A small sound classifier, trained from scratch.
Data: trained on synthesized solo parts of chorales (CocoChorales), 149.4 epochs.
Rows from block 5, named by matrix and row number. Rows with one number belong to one neuron. Each number is 500 + 50 x the weight over its row's rms, rounded and kept within 0 to 999. All counts start at 0. Numbers have three digits each. After the name is the row's rms in percent of the matrix's.
# fc1: MLP up (model.blocks.5.mlp.fc1.weight, 384x192), inputs 0-95
# fc2: MLP down (model.blocks.5.mlp.fc2.weight, 192x384, transposed), outputs 0-95
fc1.67 090:522457526521510542570406476515527520553422466451542465569475507532455509538430524512511478416507485355504532534408445474507507420435583520602570579377498490465533557494617560553469403547445508408568475568503579476445566442512560444328524510621507492439470447416496521497569449484446499428
fc1.68 115:440477475515533420517479459487427563574506561465527468608465547494532488506367488504443507519508534538518484395474552415531513480486484523449487558405488452544482485579404503531532523524492486608497616546638446521453496441527541433510428523497487523442481554541417521518483458494542553539
fc1.69 094:605503539550479583538582511453542523433515513497533515567468453553515488553447493539501497504464496512524553518520417566405563565547419514493482518553428464477545508440467525527547502538532532601523470468578492545499593493418406507459586392540475436432448484549543550442486513475464486441
fc1.70 109:542565451461491482517540443504467567424595499492524529442508569451506515511463449441545528500515507585522567511491519442547510382512474510431480422415592527533462441490521524503552577521482441483488430509532502469494540479511519503574547564499514497524498502456447448524520502404447460521
fc1.71 103:489391347513498505451527517439506566554546509514506508538491485486516546569360478558521506481479463464491486563568556454512448445515479487553548591433497487569437536541492438551482527568517479562487503520563515536488403526479540455479528531453585502497492507420559452526592475501497520577
fc1.72 099:501386494500478419470458486484488447492376524377493382539562493422491512566441622500457564537513504494446508562496600380576514593499435510485533481461474467537508508542561474497538468524476538543559507634530487487466475508463565512518474502522525475520485553410457636541531525499581545510
fc1.73 114:540581491437488612600533514424438492498467467487487516461583584406517503557612523543489480597489512527482410595387445409436447542489389521555516688436498423472461500527434456504490592528490521476534497533413461534563548540539488499577558511521494488480525550518458534448523459541456500521
fc1.74 100:532415506577558496612561430540506563545546509516496531453553473445531513483533489466460462492484482483454516542462619494477487453538412383518481541502488523449652494526563481459537504465496492503576520462454520523509509518477525570529540470535439391453534506551469533517555498520464484538
fc1.75 087:545537494466545417421485440484490453487535480482496526469484535546558449510517523487455474496477414458551500557468562437442434463537527583560461533644559501503500494581566588404519435464513541450518464532453537503581417476532452573493455583538527367529535483559399502523459438472425508594
fc1.76 098:486386527453487585555508496514606530484494571472498487521435473493519496498499509686441461573553403463504389513468466428468479517440478442448536497560472527482460501493483536618470473494503466369433532586539534460504550348604401538520461479491507543467531557601430475508506504428501481460
fc1.77 094:519481419467503454511610462485436504502388568476476458518530626528564470458413473521571431540456542447442499569470528446553548510542507563461506554477549516484544446420514548358533471494517533507457556432520486506436477436484570604549511505525484415419551470508533572530498508562551501535
fc1.78 109:558524607448526464504461542548447510440422545446549440434508465586528495340506434556519427471458459431501555558477581429511475563459411535461537437585492556455473474496506523488546486493498542388505623572467631517519454473414496442555466509494547433469492428527446580534460561523508493521
fc1.79 100:549474545526459478507533480471419408519426456485565509421486397460528511507504533523512517433480465512530535470470417504477439441495493551552557539479460532461540545465532481437548562423504543496481558460479536437450486465549560505390441445435508576415534431571526517472495517559475405455
fc1.80 092:536454408485520544598503537481584458474467527519511406517478499491552439435462504481503410517539571546448534533457442479529488511426484476507431454471504505522455527521561479488511532443471511500514386526501410602547486561433477574634505504608526472512466446473554542418423366505471598426
fc1.81 124:507515446535612523482418530462506576564514432540417528425567499466514518426490552590474433532505461578501536479505625394412486491547457443455489456413466502530636468511538474381590475492495500494473509484517536509612430462408536503498526476531511442548539554508470558463509432579585462565
fc1.82 094:523459535524493477461513512445533592472445383544490490547468507623481488459462444562520425462485455443485637531452642388561472482562488474503540464430532508473521567541566481474540377501458542485490506522432541537546467474398509474573507481532531404552495494454544546600515534475416507439
fc1.83 090:511493547470536477472605410469497403517517479470445432475473529568524397501543474589468511560482524528488490470554428494476532535510499502512580465444569563511483508532514490487467580516518565573484482487459593530480566471531573529593511443482526469473465484555476473520515443579551434520
fc1.84 089:431465541489492485450561473399568426511506544447416364502466613624498497423575441503509451416468547499441454503443460462426530542472452403496498494469472526585481607424510547606456503517559494526529475574548438481562560549590423532532529567446517457491495517509512501561445504462468542498
fc1.85 115:524598460434500450548536436479483453382503479495565470566536481488459418477381471483430487543463488571522523421530569456563443467558514531496491561515552528543540513471526471468538483521429552599500562428492493565508495530438482489551525441560449525484547505459509423542514498523570446498
fc1.86 124:501481518495507541527575540424414598575602444572529500539585461485512532405435537487440491489491550565470527485466497538437440444494494416459423492493548458538477496565558484476474525548499492520538526489593504538613482470528473456507576538446508451494506570475432516496583431505474514521
fc1.87 085:535503525530484540552535532511443520467520545472565469578423418460471501469536370551468518533437413521510469509487423518459430585540586491463449500524527546551605509457449537492516389575502543539464460498439447515484500489449553501530512517481546498509462484439448497453541560556535492466
fc1.88 081:607434531444438551485587509416411467487543508519534384536538520572455500539535535530463499503551566498437468499540522456484486414460488516526502522460445502619443497441504590553446474449440482397574497647490512484481466476535646472428486431533438461522518533453512459422546505454491479487
fc1.89 094:531445543581508496549526504439530464546436473517546394546522516509538530473526494522502535522486496470482459395484436464496419579443506472604466520499444526590454554449456493431428571464446496471531458500470496498543668497516442409498510367563570496516512542426440496457375446550482525513
fc1.90 092:502576508569398512518537430524523523503539603499481543463468539506455440558506454533583483474473492482543527494497437547483526515571437475463523534474529471414446456587527429583464499551556533559484538515533370604526502495502506473588506510615531537454438475558484415533472425562523457558
fc1.91 088:562487518573414621522526476492492498491567453378605533523447556483563483565504396409565499673568549443507484528512454533460473440604470531531466517488628502506437475508529386506578467436491492497545496469527401440476531506428487403492451476566475424418438552479519471508448525449500430459
fc1.92 071:456381473461495498426422473358500514628425507484425519574441531556558469511531531526510571495521494640516539653505527431450571480472463521483514494454465470510573488421558442528485462566538533492602499581502463477529411558521461522517440544506517547564487532522525521597512429427409533508
fc1.93 103:493461584425450442427485459483569474429539590484553490578559517371451391490504479438550508454514508528536594500528428446478497503461449512444482461560488489451500548512569500522484594564482499599577554426522582596472562470466479486482511476415508554507522447478524474513473549488439478541
fc1.94 082:504450526525555475496338514496548546479540494427502502485470526543538472586493539480506504497517453517537406444451504491431536476454529460449503498534604474478532538522472551494588579459443505497517499544466495575576364584523461493405496514493536559558535417447522497520493612464458482498
fc1.95 102:554536495535510505475570536481520449407446487509509455499532509420493517384474469482420493494529461499451436484483476457447466557522582475554532471524415491458582554542438523474451567458537616557494536502414406556559631480568476446552536397517488422476491464496593505520456559566456539432
fc1.96 101:524496477474508517411480457491398535504358541461484474482417428496458582496437508432485446512484500456499553524462490546415465541593528456432549470471496489483425498603515526546419522513620511439403504496587479535502490477495566511484482540481484477463498550513508481536462597530516546500
fc1.97 100:529480449528499453476504474421519542516449450498549429595502498474557516534617458486521547514496500481457466534486556541500458501557504483478530563500548519527475571578453543532512505594481573543460440515534528467592459525572511558459473477455528545526472509429543508371520534510520567456
fc1.98 084:475475459516494429642540404562533517510637547478445399482564514478503533476459469573480569490474413501478512507491458545459480460476534459506562489509486475469556475468547500553524542471418530581461439528485586503542516466613410513525552426560577450532446452486427533491475527536458554517
fc1.99 094:579475459525527521443532417425558473489446510441483449460497454470503522467568477574562541429481493522544506470458691475426614514506425565532485461453426492518486430510544533546476455494518486588489408577563434496506507473597521536438487439503421608538494515439492535403450482521523511495
fc2.67 098:527440463508549542430523480451529522546552461552509481505530428513532417542417560438414516428419509446477523450442541555504562489534549471534622557444451509413503589419432496550513541566552544462506547369508481485466496574510513438415425539448520497511420474498404565499566524446526565558
fc2.68 121:564481610536529416563480487482471466571528614395538438443470486517460443517432422417497567561612451532518422496537452471592559569495548490524570523675534517537574481480550493442547485451538481554523568577499522508484498476529493514504541494474493503486555529441457496440511536533538448418
fc2.69 100:498447532362541440492439485470502514512502447531540523427557514473467412465516481503531502484513557567383511421471428461547507501551479497494465630512577555476448438550521545587520477540458453529399428534524586465524541505392499563541399498557558464456522392541509465619588573530502515442
fc2.70 112:480566499562540523480492575565565548523442572432497490454466558519526541534559605541515541508517547458491445491546563526526456466553554559539302469579502505485586524481548522459559478511567525425575485488480519533463518470532493495478495527555505574574559593576504477503544525456474535491
fc2.71 114:456508522548465492545526548536496552542446546342501507549546568425520539535417471438481575561530578502502497391489519464438466441522481517554522498478527501598600405448620528465472383488507484555515454510459516439452575538502505556456509482497486441466494412555518476553442534555449520419
fc2.72 103:435457506410446422573545528446491483557530488472484500486613526497485571580457432470455480561597397495450522398526479468589597502565585526545474448522478504578497429488465548492523443481505399493451537558488491431455550489480466484473553537471513476385441410474509506449508453563506441452
fc2.73 103:507522464444576429571509578482351471490513551522568541546504577498498451473471538452415554503501479483533497559498554496479552605445491480501564519394535494505444422502418526440563523439474519569491466425550502458472527526534552500587382510482416488500537538503508520528626491461531538509
fc2.74 102:536476457475564516503553545480517568464545502536431651530390464559516578550538523534524428503534532427473394526512473487436436469480597425470446561521539482593543462526559476512470516550472484518415542504552421431478573449485475438533392530447506448506451497486532495535478504557476425508
fc2.75 091:513443528556531545459589560574536495535580604465546481455411444538429485539510518520555530516451540558470506517511526507553572494464501531592606520599502528540480462429603519478529573493488462516518486486554503495402538481483536513580503533588597489560475548452421478494514515484472436484
fc2.76 099:520469515598530506541489443561438464474509430514468537488410486452428446458610522505530485488572399523441436419486492550569484647488397526541394543569463486452527449483512573552513429490517422492495476533547544563469546558470478528498580483432530546570484515493568525538449533472470455442
fc2.77 103:579424444469510492506423575528466533579473592427527609440565488436521515471596554511489510467506488520604487490448607601563559476501498464493472458525461546449491496515470528508437546448516479433529566444501445487516480552501541492514533537489482560536452547490473488466534437441500475600
fc2.78 103:581403508623571516543498493521498482447559566538457488503395473552416522577485558504644459552527459471420554534489567507550598491555454568477477453642481511484490483539433514541528476435532430449571579487478526579468458483437518473571590566515544465564564456515495434579469516507512576477
fc2.79 107:502458452488494549379442547543511585336502554442421530441503494490499494474511484428485529414439525432477519525462443467497492423510452533460490411550512516531554532346507485510493395496526497433527633600437513415589498416504543526540419416575449506518543507500460401578450537516485528564
fc2.80 091:532523494638519533564532503424480456414512494541555407576502479581558524562523453517450546517501476464543459489485546447526487418470500521508468405476419603459553538410417513531474564510553507528541510366398447482511574447494474549529518465526481483480476477534511565538507547526427510480
fc2.81 112:479427418584528544467485536520503496493420593494474485512424481564532430504513556519604468462462572442599447558474487477506476564497446512498516513449446521537530420420610497471529503508490529553516520432520492551536622510508524520499487423385507410536539537546566492586560465472485489504
fc2.82 093:494437420516449574533477485424586534525538582468462466489443509440499474529498543475570467488564528536586471505498481481575586481549501570466578451526447455523505407458453541466473405422537478476507512529529513472450476519626483438439488542520469500455493567474431458562480458438569509474
fc2.83 088:427418377494502591530509517513522515611466566556460486563421463498420469546555490524358552502420494525520534491503530531431480431509615572469447394499594605431395535561453475571499490473572551524448525476534492499452479453559484455431494571516499508515496452459443535389540470561468486588
fc2.84 086:559510556536554453408474541451567464546459512520492538475524393489582512538510489476465493448496505560513525495456500511676470486539553502510502551539595540537481535514497575564544451521454436583523410519418429478450497519388477554543486596542450529492497495541438485526529467498431446519
fc2.85 116:558505499539505460477492476496556406549434563409538458422560500465433483526476497479450468466412472556429440468483557527481465592556485504488518489594501434482469525609426517573489520536497435547437457471444496514550436506542519446449508472597605494455420497403464429531558524463519473528
fc2.86 116:498532488576510494448430504513423557451493491407572431495476566526553522462460544461487496537613500515619516508521516466507504516488402446503491448540487478510566493483603477487426522409476483477538450551447545529471516521543428586592509441473496585520539513517491550486402549422475482519
fc2.87 087:485521470454510431493442475405424442516510506601487532461568531490587496515518462480454548516443398550484527535572460518523432588528583469448457562584483519432508533557459574565466511418555492433479445519523459543422486470490494537548521470493567474475545420585534527500568500550526515498
fc2.88 093:405468558488500489498460551522554516526508492511542428491525508441452460495455446464434503481568406436488499534546453486490517481443492456449575580472472513584486517476540455574511506507530471502479498435473419468452400480490591579448427463501467425539472500539453580529475541484473377585
fc2.89 093:494569513486476419504363486546487485522529568473408481496486546485524624454513507526380546508446489540560394532513438471497541486585566492550539529428602528522575557565497571523540507483493500522586568517543408525522509520484519437516579453500487524462477462332432448576466526475481419538
fc2.90 096:458396504475499557559531484468609568428499480574601491530479584483519486543573540559602596456497505490440471572480546456459485468493437511497482525541580562433533486481419477555524600552599469601536565527488479557435479523605525476602427454498434539410484515591490544476501472376481524494
fc2.91 088:464493457483449546478528448544478561586460524541480473533497488525546505561531527570453363523520511505545482497582481490493521521481567523521536587461477507463506540499527392450507490520525468451548623504510499487492488481373611519479410539530484419533393478600589456497595526504480585425
fc2.92 062:505487515474498416516477503437553465584415491476512421455582471479457520405445469453484526447469437551459529507444533480567435493487494561539468511495564517616591373419480521574509538449440466532516509507475433458523432423472403557510509527517501473462498490518520535468530547548447498454
fc2.93 106:515432519497582578456479509414550480504470498541500522510436541487526564431491475537549481465602545583554411529441498484489422454489381462527474501485440403494520523554396493573512399497534523505497459532472518505465450473457504439543513437482501566461574510531503513508477516527499550483
fc2.94 083:515509519496437580511526509535627420454508480423515470384482463563594460499424452565622475484505565413497485515475496431537535425559537544538446555565460544538483504457588551442538542458536587493461503426508496436502434568496507513492546454569602505516556444474472496404497472476567447480
fc2.95 105:511548355496488461550471522459473533484577490403542432524523529477438597505523415543568541501533422432459500493513502528492412509468555460535467479482506514459563488550405449560530541502469462501514488416437479481417495426500523447536526535480499497484562434465477462587493536481412515501
fc2.96 105:515538523401512498425467515508504462465529535475513472533404549483568476422417400550555561516506586497505443525513531499475459523410493595510513470433532408492454569439542556466581458550545432483490495531475567399576499563473526475454494564403514469470452494444516583475542508503455476516
fc2.97 093:512455478434517498495490476547371493535499396552453455466506488480532488520423439503567604521445528504555524401461522466606447491468496519466510492510511461469536537500615526513522486483499501605553447557516531529561486490466457472487493473472598565606529392551582437549464452493470534465
fc2.98 087:533561494536555400392541485535560481456561586491494561540477513472482504501495552516453592451437473536481675454485524480511531438542528490533558459417557467440504632548495418544510450638625508412497477536530495476503503540504521566453561418569462491504582518487517528521430456463512475416
fc2.99 091:450476439456452516550515478425476354557515439420474492531447545555541508474508467573531508411495529445473542517477444565543405428613416502480447495489509542510480437433534506492542538447512457615477495431569471593548481486465438537523448451495521585459442441443515551451461540566492502468