A small sound classifier, trained from scratch.
Training: muon at rate 0.01, 22800 steps, batches of 256, held-out accuracy 100%.
Rows from block 6 of a small sound classifier, named by matrix and row number. Rows with one number belong to one neuron. Each number is 128 + 32 x the weight over its row's rms, rounded and kept within 0 to 255. All counts start at 0. Numbers have three digits each.
After each neuron's rows are labels from the 100 clips, of 14848, where the neuron reaches its highest value: "strongest on" is what is common among them. Only what is clearly more common there than usual is listed. The data: synthesized solo parts of chorales (CocoChorales). In brackets: how many of the 100, against the usual share in percent.
# fc1: MLP up (model.blocks.6.mlp.fc1.weight, 384x192), inputs 64-127
# fc2: MLP down (model.blocks.6.mlp.fc2.weight, 192x384, transposed), outputs 64-127

fc1.330:119095079114109156153036092159117149115126170139130102125162047138105156170142164118184098165173177113095172112094122067192131108141120141112127112137143119164131122186079118089055081120113168
fc2.330:021136125161131088156188163109163134142165129117172145142164160085114131140154094144161116067141088105151149100122099100141118138092110170116105131080153124167136171074121105137125086105108127
strongest on: clarinet (100 vs 9); note F4 (75 vs 9.3); note D#4 (40 vs 11.2); note G4 (35 vs 7.4)

fc1.179:169111092089087112118096119158127139131124128146160169136129167168057122150108095132153149183080142110200108165124136094133137153089148130140108172199084154166143131075120119207099151139133053
fc2.179:115161140156078081145124132169083131134135080091107121119033113120129116127086163066129090133101154141165153133120107138119160117084130138128150115140155117194144107133110140109080167061101209
strongest on: note B3 (27 vs 9.6); flute (25 vs 8.4)

fc1.46:161080119134207141116136116226175120159106126128165128141090174125144144126153103163108133121125135027125127133103189154076132124110095134103138147166152148157162163123125102140136081099068116
fc2.46:131115101114142099110102126103133044090144135121086156122105097069100094119113199099171124118084138166126119120148129076165112103088094069101080148136163102111092094165202083118140112126129111
strongest on: viola (89 vs 8.6); note D#4 (73 vs 11.2); note F4 (47 vs 9.3); note G#4 (29 vs 9.4)

fc1.230:135138103124119159172157158153121123106165085111156175130090096061093104152167088155099182131139176103144088127127194117159095127114160069100155157129104092068067152181106167147144141132100130
fc2.230:139108150122135117088169122149125103128117179147133108107194115118081155088155144100101183100165111169179087108132189118104105231130133151110132110184121135110145075088102146081121143094093111
strongest on: trombone (66 vs 7.3); note D#4 (44 vs 11.2); note E4 (25 vs 8.7)

fc1.268:140102160139116133110111132155204113126100137122204141121138119184126121111118113128120102116104152163093106118102166150120129141089146099103151135184148157098131108106171126206076158150141130
fc2.268:086135102089081136161126087139105123119128152114107114121167186155110148162122078106092143079125109111145113103195132122101133149131092176157120196116116108134157061129144062063101186133091083
strongest on: bassoon (60 vs 8.2)

fc1.170:159151100132174074132097094158086175114190149088107177112167161150073184114131119167153121117082087126143124128115126133095126120152117138199129109185093135116155164073095084147115162170136146
fc2.170:106114143089120058133091137130094107125104121106144158122133109147128145126162071153079100118129168120137147134087126149151124118114185149131131109113088162120125095139135112089077152113169122
strongest on: violin (100 vs 14); note D5 (55 vs 8.2); note C5 (39 vs 9.8); note C#5 (25 vs 9.8)

fc1.310:136100116146154089141112090193155135136111094157156070074044141102147077111081142131128109104118115147116158121139118099089132184127164176113093090097054049102080105141098119089129101126138122
fc2.310:119164113143162082147100162090176090129155093106123132121162049076107144178154083087130183129071138088072183123102122142071072112138145205108136102108167132117128124114093110138105082115148114
strongest on: clarinet (93 vs 9); note D4 (39 vs 12.5); note C4 (29 vs 11); note F#5 (27 vs 7.3)

fc1.247:121171079105117154091109142108102067135085100174118134168127145038117108184119150087147107166124131122098139100149132128140112115141115140132088103082142153101150144105135098088158140085120177
fc2.247:110097154158127083128122117103116160159145138121139114108114241087112123090147162143100118079124134104100112146205131119111155170145163121182057119091162152099178175130097144098099129163125156
strongest on: horn (93 vs 6.8); note A#4 (77 vs 10.9); note C5 (25 vs 9.8)

fc1.197:139170158149119149146148136119123133105139141164139106089104120077153141158075066098126166108153116154108104076191139132103081167160134125106124141103181177108102118136172105109180113087144059
fc2.197:167130146132136148069156066162138114149132117107077117130142117153139155111107055129149165126139151190094096145111070107132061177145129073137108125069171083123122127091080091141126078066180141
strongest on: saxophone (100 vs 1.6); note F#4 (32 vs 8.6); note F4 (31 vs 9.3); note G4 (28 vs 7.4)

fc1.273:108142166153131154106118127167127096099101117192139168153143089153129150085115110110118173140092132170136145061112152082166159113121124181055091120154153126131119082106128111100145027133150144
fc2.273:225114121112144144127130147142092191143128123121101088141185111115197094177147111154126138140136169117054115123122124100095073135164126053098165080078146098095112188104142108148132123152121156
strongest on: saxophone (100 vs 1.6); note A4 (33 vs 8.3); note G4 (25 vs 7.4)

fc1.185:182149129107129094076160091120111072160102123090140179126080208172204125149084096072123178125096141038132118116128151086124122132131199121144077082134072132111052112106120162147095113137137191
fc2.185:097149131116115161109128053165056138153132124090120082153100079119166111144134103033146116198151105154194126141063148086115145110123180110093152115107111131171152140140146153150132169131158097
strongest on: tuba (86 vs 8.8); note A#3 (73 vs 10.4); note B3 (43 vs 9.6); note G#3 (41 vs 8.3)

fc1.312:209115105147113143119136133131119110125145130174122114091156142116123126140117162182108115118137113190143128126185125102119113171116168166102093173125191100125089138104164119112119150094048147
fc2.312:128136109098134068113121129143160131100137127151113086131108133181110108135164161114007167150190133141207123102174195139094101185165150111103135127145093117128133148125091107128110132112157193
strongest on: viola (100 vs 8.6); note C#4 (85 vs 12.3); note D4 (40 vs 12.5); note D#4 (33 vs 11.2)

fc1.172:139138126133153183132110150155159114142120123104074188216150069123085143097183166095139132126107118091170113134099125167149072139125129137182125127133156104099172118188175098117161086156122155
fc2.172:096114179127119163114101083171178139115146123180112099125141098154141097139168073098069131138079163129145125133054082137131147161197190091096160100116161130152094165144137112125150134155142157
strongest on: saxophone (62 vs 1.6); note D#4 (32 vs 11.2)

fc1.192:134094139175147124114113098131098127121107163121081110159143041115236107134139122151135139148120141159104128127100125171069152156097072158141146099077100172147107157118145127111099147138118177
fc2.192:135114198099151136119176136115164098146145175140113112124073133128149108149093139166122166101115173087138091129115089067132086148124150162099144158110099086128151143100090144181085074155159143
strongest on: flute (99 vs 8.4); note A5 (54 vs 2); note G5 (49 vs 6.5); note G#5 (26 vs 3.9)

fc1.136:099144123135115148116116138121099105190095114094127187114095172125113164149152144097160067124142095138141122177144152149102160162076164144127105089103105164082103205133144130125183141131115114
fc2.136:144137194142108063190146139103079176158150115118040136176129149122090107101105125136158105163127158145126127180104038166117103099149182081092210135092156177179120086166124169105139154100178133
strongest on: trombone (91 vs 7.3); note F4 (49 vs 9.3); note C#4 (47 vs 12.3); note F#4 (39 vs 8.6)

fc1.324:066119160159129167181131109147134161123104162194137138181152143070123158125134118123134124163094121134125160110132125180181096071088060155135175126128176142140083114127090097120129105082080196
fc2.324:060123086180102127088149124095163089138119112169170159131103129148116143094176087165108145136095079133133129100083094110137177157119128171163102143075099109086143180124126093125101103138063111
strongest on: clarinet (74 vs 9); note F#4 (40 vs 8.6); note F4 (36 vs 9.3); note G4 (32 vs 7.4)

fc1.16:189166155107132097084076108139100110165171096038058104135133165168160113178133109108153169191087142165124117085086146120144110096074109152149119088127082098136124081147149100149096130145097191
fc2.16:101144110145138124083173161149082091135068143056122173138040064177161130165100111140141146089139157093142077147089131159130167189157150105076100139078110091114145105128147114110137112076152151
strongest on: horn (69 vs 6.8); note A4 (48 vs 8.3); note B4 (32 vs 9.2); note A#4 (27 vs 10.9)

fc1.158:057177135129072156147114098153137095184179187125124108147162106127141115159077147093159166147113180157115175104135131145198123103093127084053105144162139109139083105161064149141107098092131132
fc2.158:080097168130074080090139145121143111175122152122114111090130147134106156132155126133134108059108097142145079143108086146149109136172149194182061120136158108120124154116173134188117125068096140
strongest on: clarinet (100 vs 9); note F4 (99 vs 9.3); note D#4 (44 vs 11.2); note G4 (41 vs 7.4)

fc1.7:233107088141144162151160143160156120107089114144094100101173207132111106102146135122160155115148050145106077119168116126154125120168158135118148068161084125140103145164125131142105204136055104
fc2.7:188103057156096117174157139082115132100148132140102117100091138127096134182099168185051191130104152113106094116097068104125102200125081122118146140139139136127117121141130131140108099151176163
strongest on: horn (98 vs 6.8); note A#4 (52 vs 10.9); note F#4 (46 vs 8.6); note G#4 (28 vs 9.4)

fc1.243:135111108230188135143140125122092111102195089127123195087144137089153140092163105170072126136161084082120100121101199091174140176173127152113116133137069109096152131107099111070080024160094133
fc2.243:138101094163193150133088099119148089084082129136119122091092127087127152167117135055158135109115148131173134125131118100128140125163123186153087132130147039177104105084085147097147106164131138
strongest on: horn (53 vs 6.8)

fc1.334:120186183080104146115132174142125142133080117117074108107162192131190173178163108087078120069110155103152133099143148140082145167136168105145149053090109174144141171180110157135102117140125073
fc2.334:126155123123045178103113178150001151145176167118168122123101182185131145087135141122151105157086112113120145097134098093107141146176189083099159134108137128099135161111127114193152137110104141
strongest on: saxophone (86 vs 1.6); note F4 (29 vs 9.3); note G#4 (27 vs 9.4)

fc1.214:148160127146171107174114144067109096172137129075133140189088115129165147128137136144148104116194103099138138061132169086168075131104074148080167116091057175175152177112105138081075071154104140
fc2.214:141094166100167137084106167210174088132122114169183147145126084154116149080085073161199198131129136115172063163180086138141136194194161161129090127097179103135101073097177141156113104121108159
strongest on: horn (100 vs 6.8); note A#4 (52 vs 10.9); note A4 (41 vs 8.3); note G#4 (40 vs 9.4)

fc1.31:131125143131139071124144117193096154122155108117048160092131108171113159145135168114164096099113123151125079141094107098184151128097115099160151143155124163106154129090114076143095183118142096
fc2.31:136123127104121124150121140147109089127099155118080122144153095130125085152100112128109110183159170076094190143172126101121145159135132127131121179076130150136114078089141069117082150127184131
strongest on: violin (100 vs 14); note C5 (70 vs 9.8); note D5 (48 vs 8.2); note C#5 (33 vs 9.8)

fc1.226:131122189174053136186141071095152107141105154213155103103100152106139140154144122117111135136119159103058085106147151161189133182128173112176123138146168141136131090118144165125124097080118097
fc2.226:116177143069074142133096176166100165107073136149132116128133096147178131131102123145149168159146168156100115160093086112092114182116105109163145152135092075126088172154140080153112129115092157
strongest on: flute (97 vs 8.4); note G5 (27 vs 6.5); note B4 (26 vs 9.2); note A5 (25 vs 2)

fc1.93:136165182163130153117167124128092114152091106108076151060179144100142135145084125120151191183161091147143082075107140150131119089113078067130128126172139070117135106146097105118149156183205175
fc2.93:217138142133137143138149133138179105149168153139134081109110122143135229143116187176127137139133161153157117145038148115153141077107228099159099071091171108134134121090141126171161112137145092
strongest on: flute (100 vs 8.4); note E5 (47 vs 8); note D#5 (46 vs 9.2); note F5 (40 vs 8.1)

fc1.353:137124075123201113156114126139119160122168163107098110122146112237132104119091149205159179085149145079146111112098146101142154123144119146116152139147127095132114142141067168143096157121144068
fc2.353:196188127156076098127123103139128090117148163107159128132114098135121162113121196135101128171128101072127160174121078111147138144121125122162194114111122145116099110142125196123124124165137119
strongest on: horn (99 vs 6.8); note G#4 (36 vs 9.4); note B4 (32 vs 9.2)

fc1.150:106181137128158133114099131177174125119176092123124096142138180149140149120146121077136145160128095139114182081157119133156119109140157094119130069105145159137114104137072131145127127124143134
fc2.150:179140147112107160116104103077068175129140131122090074121140182116123125127182143107186094120120101159077155111139115159139093168141094092118171130091139150101065165123109127160138109115119157
strongest on: saxophone (98 vs 1.6); note G#4 (27 vs 9.4)

fc1.35:157077145146120129134162131172099150178144116106149117189101073133125110115110160132144173096107118170068162173063113128136137165064119174128135115112158113126077120142141086144181113093100193
fc2.35:165137140077129177087163177117134117112143106158141099115114054130122122108136083107111117166128099083186095107078106170105186084128181111168158185137132107160104188105132073152166134113152138
strongest on: flute (95 vs 8.4); note C5 (35 vs 9.8); note B4 (34 vs 9.2); note C#5 (33 vs 9.8)

fc1.112:160161115115121168065133134137089135165190072151118135147157151094131116165107141118137140130184145121128191116114128100105139148125087182158133111141119093116215211133188133119108125084096097
fc2.112:131096103112137174120166082139151130092102109153173097089177166146119093130134094116180166125156137125168176129133173054132161104103130112140134129078142172091115164155155169098104117150160111
strongest on: tuba (93 vs 8.8); note C#4 (59 vs 12.3); note F#3 (34 vs 4.9); note C#3 (25 vs 1.6)

fc1.180:144091179134095137152126131100052120145099144149156139092132110122212164113142106156088162153127165083054139120113139123109062122121069179141103088159121134171154125205112129125081142136130127
fc2.180:083129116147164138100113116174126086123132115165081109121104113156128206142108117159151141137100130137102157115121142171168105080185140130132124073116102116137156116085152123145168092105127121
strongest on: horn (60 vs 6.8); note A#4 (36 vs 10.9); note A4 (25 vs 8.3)

fc1.54:128093103141137161159154072185088060105096097096122099061144132179117098142109144083097128150137143132126130179116096173147160107075205105153128122131086137122155135131099134128119101175146102
fc2.54:066168159220148115111105134087066179135205144099144149146127125158136157201158198081078064095156138150135137177114161126126092126148147101130111130099133130129078188091135170153089158106162082
strongest on: trombone (99 vs 7.3); note E4 (51 vs 8.7); note D#4 (42 vs 11.2); note F4 (26 vs 9.3)

fc1.371:093111135145163099144132100111181104123116107102167133156118115180168070140061112100113168127136118162149122119112076140137133172086098091129111060156123120152127085087197115110138183144139165
fc2.371:110169144062123153178142139126086123150183113105122069151094110182133137140126110198098119159095172093181107107134084057107212120141157092067141117106117154114098173089069174170093122149216116
strongest on: bassoon (97 vs 8.2); note C4 (75 vs 11); note A#3 (46 vs 10.4); note D4 (33 vs 12.5)

fc1.316:123148099089207178085107152129116135142170086072104107108126220104179192158110121153120084079111062180119084092127138143129114128141098146129082120148092118125211120089127155132194166161126103
fc2.316:170055164140079119144135091127119111132169110161070143117141139129171091140135143117196074157158139130137126138137089188118151110096183164141140158150149153083097151078118118162144088120134138
strongest on: saxophone (44 vs 1.6); horn (40 vs 6.8); note F4 (40 vs 9.3); note E4 (38 vs 8.7)

fc1.207:058163142117168129132112094139132211139131105156103112127111065180190143139123142161139091146129102129126097087122146172222123126121111166160158093115139073109150092096132165134145113158163144
fc2.207:182149171078084075117162115097073087153101137135093090141169100132122129115056135185135162203145104154077173112138135126139150053093102114124182142130126148133174103143168134111142166135139106
strongest on: clarinet (97 vs 9); note G#4 (49 vs 9.4); note G4 (43 vs 7.4)

fc1.58:110111135065113155145129157142156101159134109101109115117111128116205172120152129118087160103160144134157123135134112138080122115122173133120117085135126095175082180153103124123096123160151108
fc2.58:121164143166068141131089163134111199100108165125120093154140156176132094121130181137136120146118184128070186134109112155138097151159185101120149083132074153162114101104103133227129147131147098
strongest on: bassoon (57 vs 8.2); note D#3 (25 vs 2.4)

fc1.132:167093152127170077089168127159127146108141081098113090163173107134140156155115115151066129112160145161184165160107097091200137145093138083161121131089156138108178097113154147133153069135061157
fc2.132:168077106135108124104154145117112076087111104109130129123057094140135139140097196110099108028180112170145133148101132059116177162167149086145108131119138154153123159154125154112163104082162222
strongest on: viola (100 vs 8.6); note G4 (74 vs 7.4); note F4 (41 vs 9.3); note G#4 (41 vs 9.4)

fc1.124:148087098173183155159133148121166118076149092104148121125122091106119096138177162123127060154144117152104153184131143140139125108078121133133143081097180190175106099197145112107159086169116140
fc2.124:088155137150137150078012129134138156097082112113091153114124131156130153185184144082125133114137156111151130117076120120147153111165078143108109167072100141176141158155106119115121144106124076
strongest on: flute (52 vs 8.4); note G#5 (40 vs 3.9); clarinet (33 vs 9)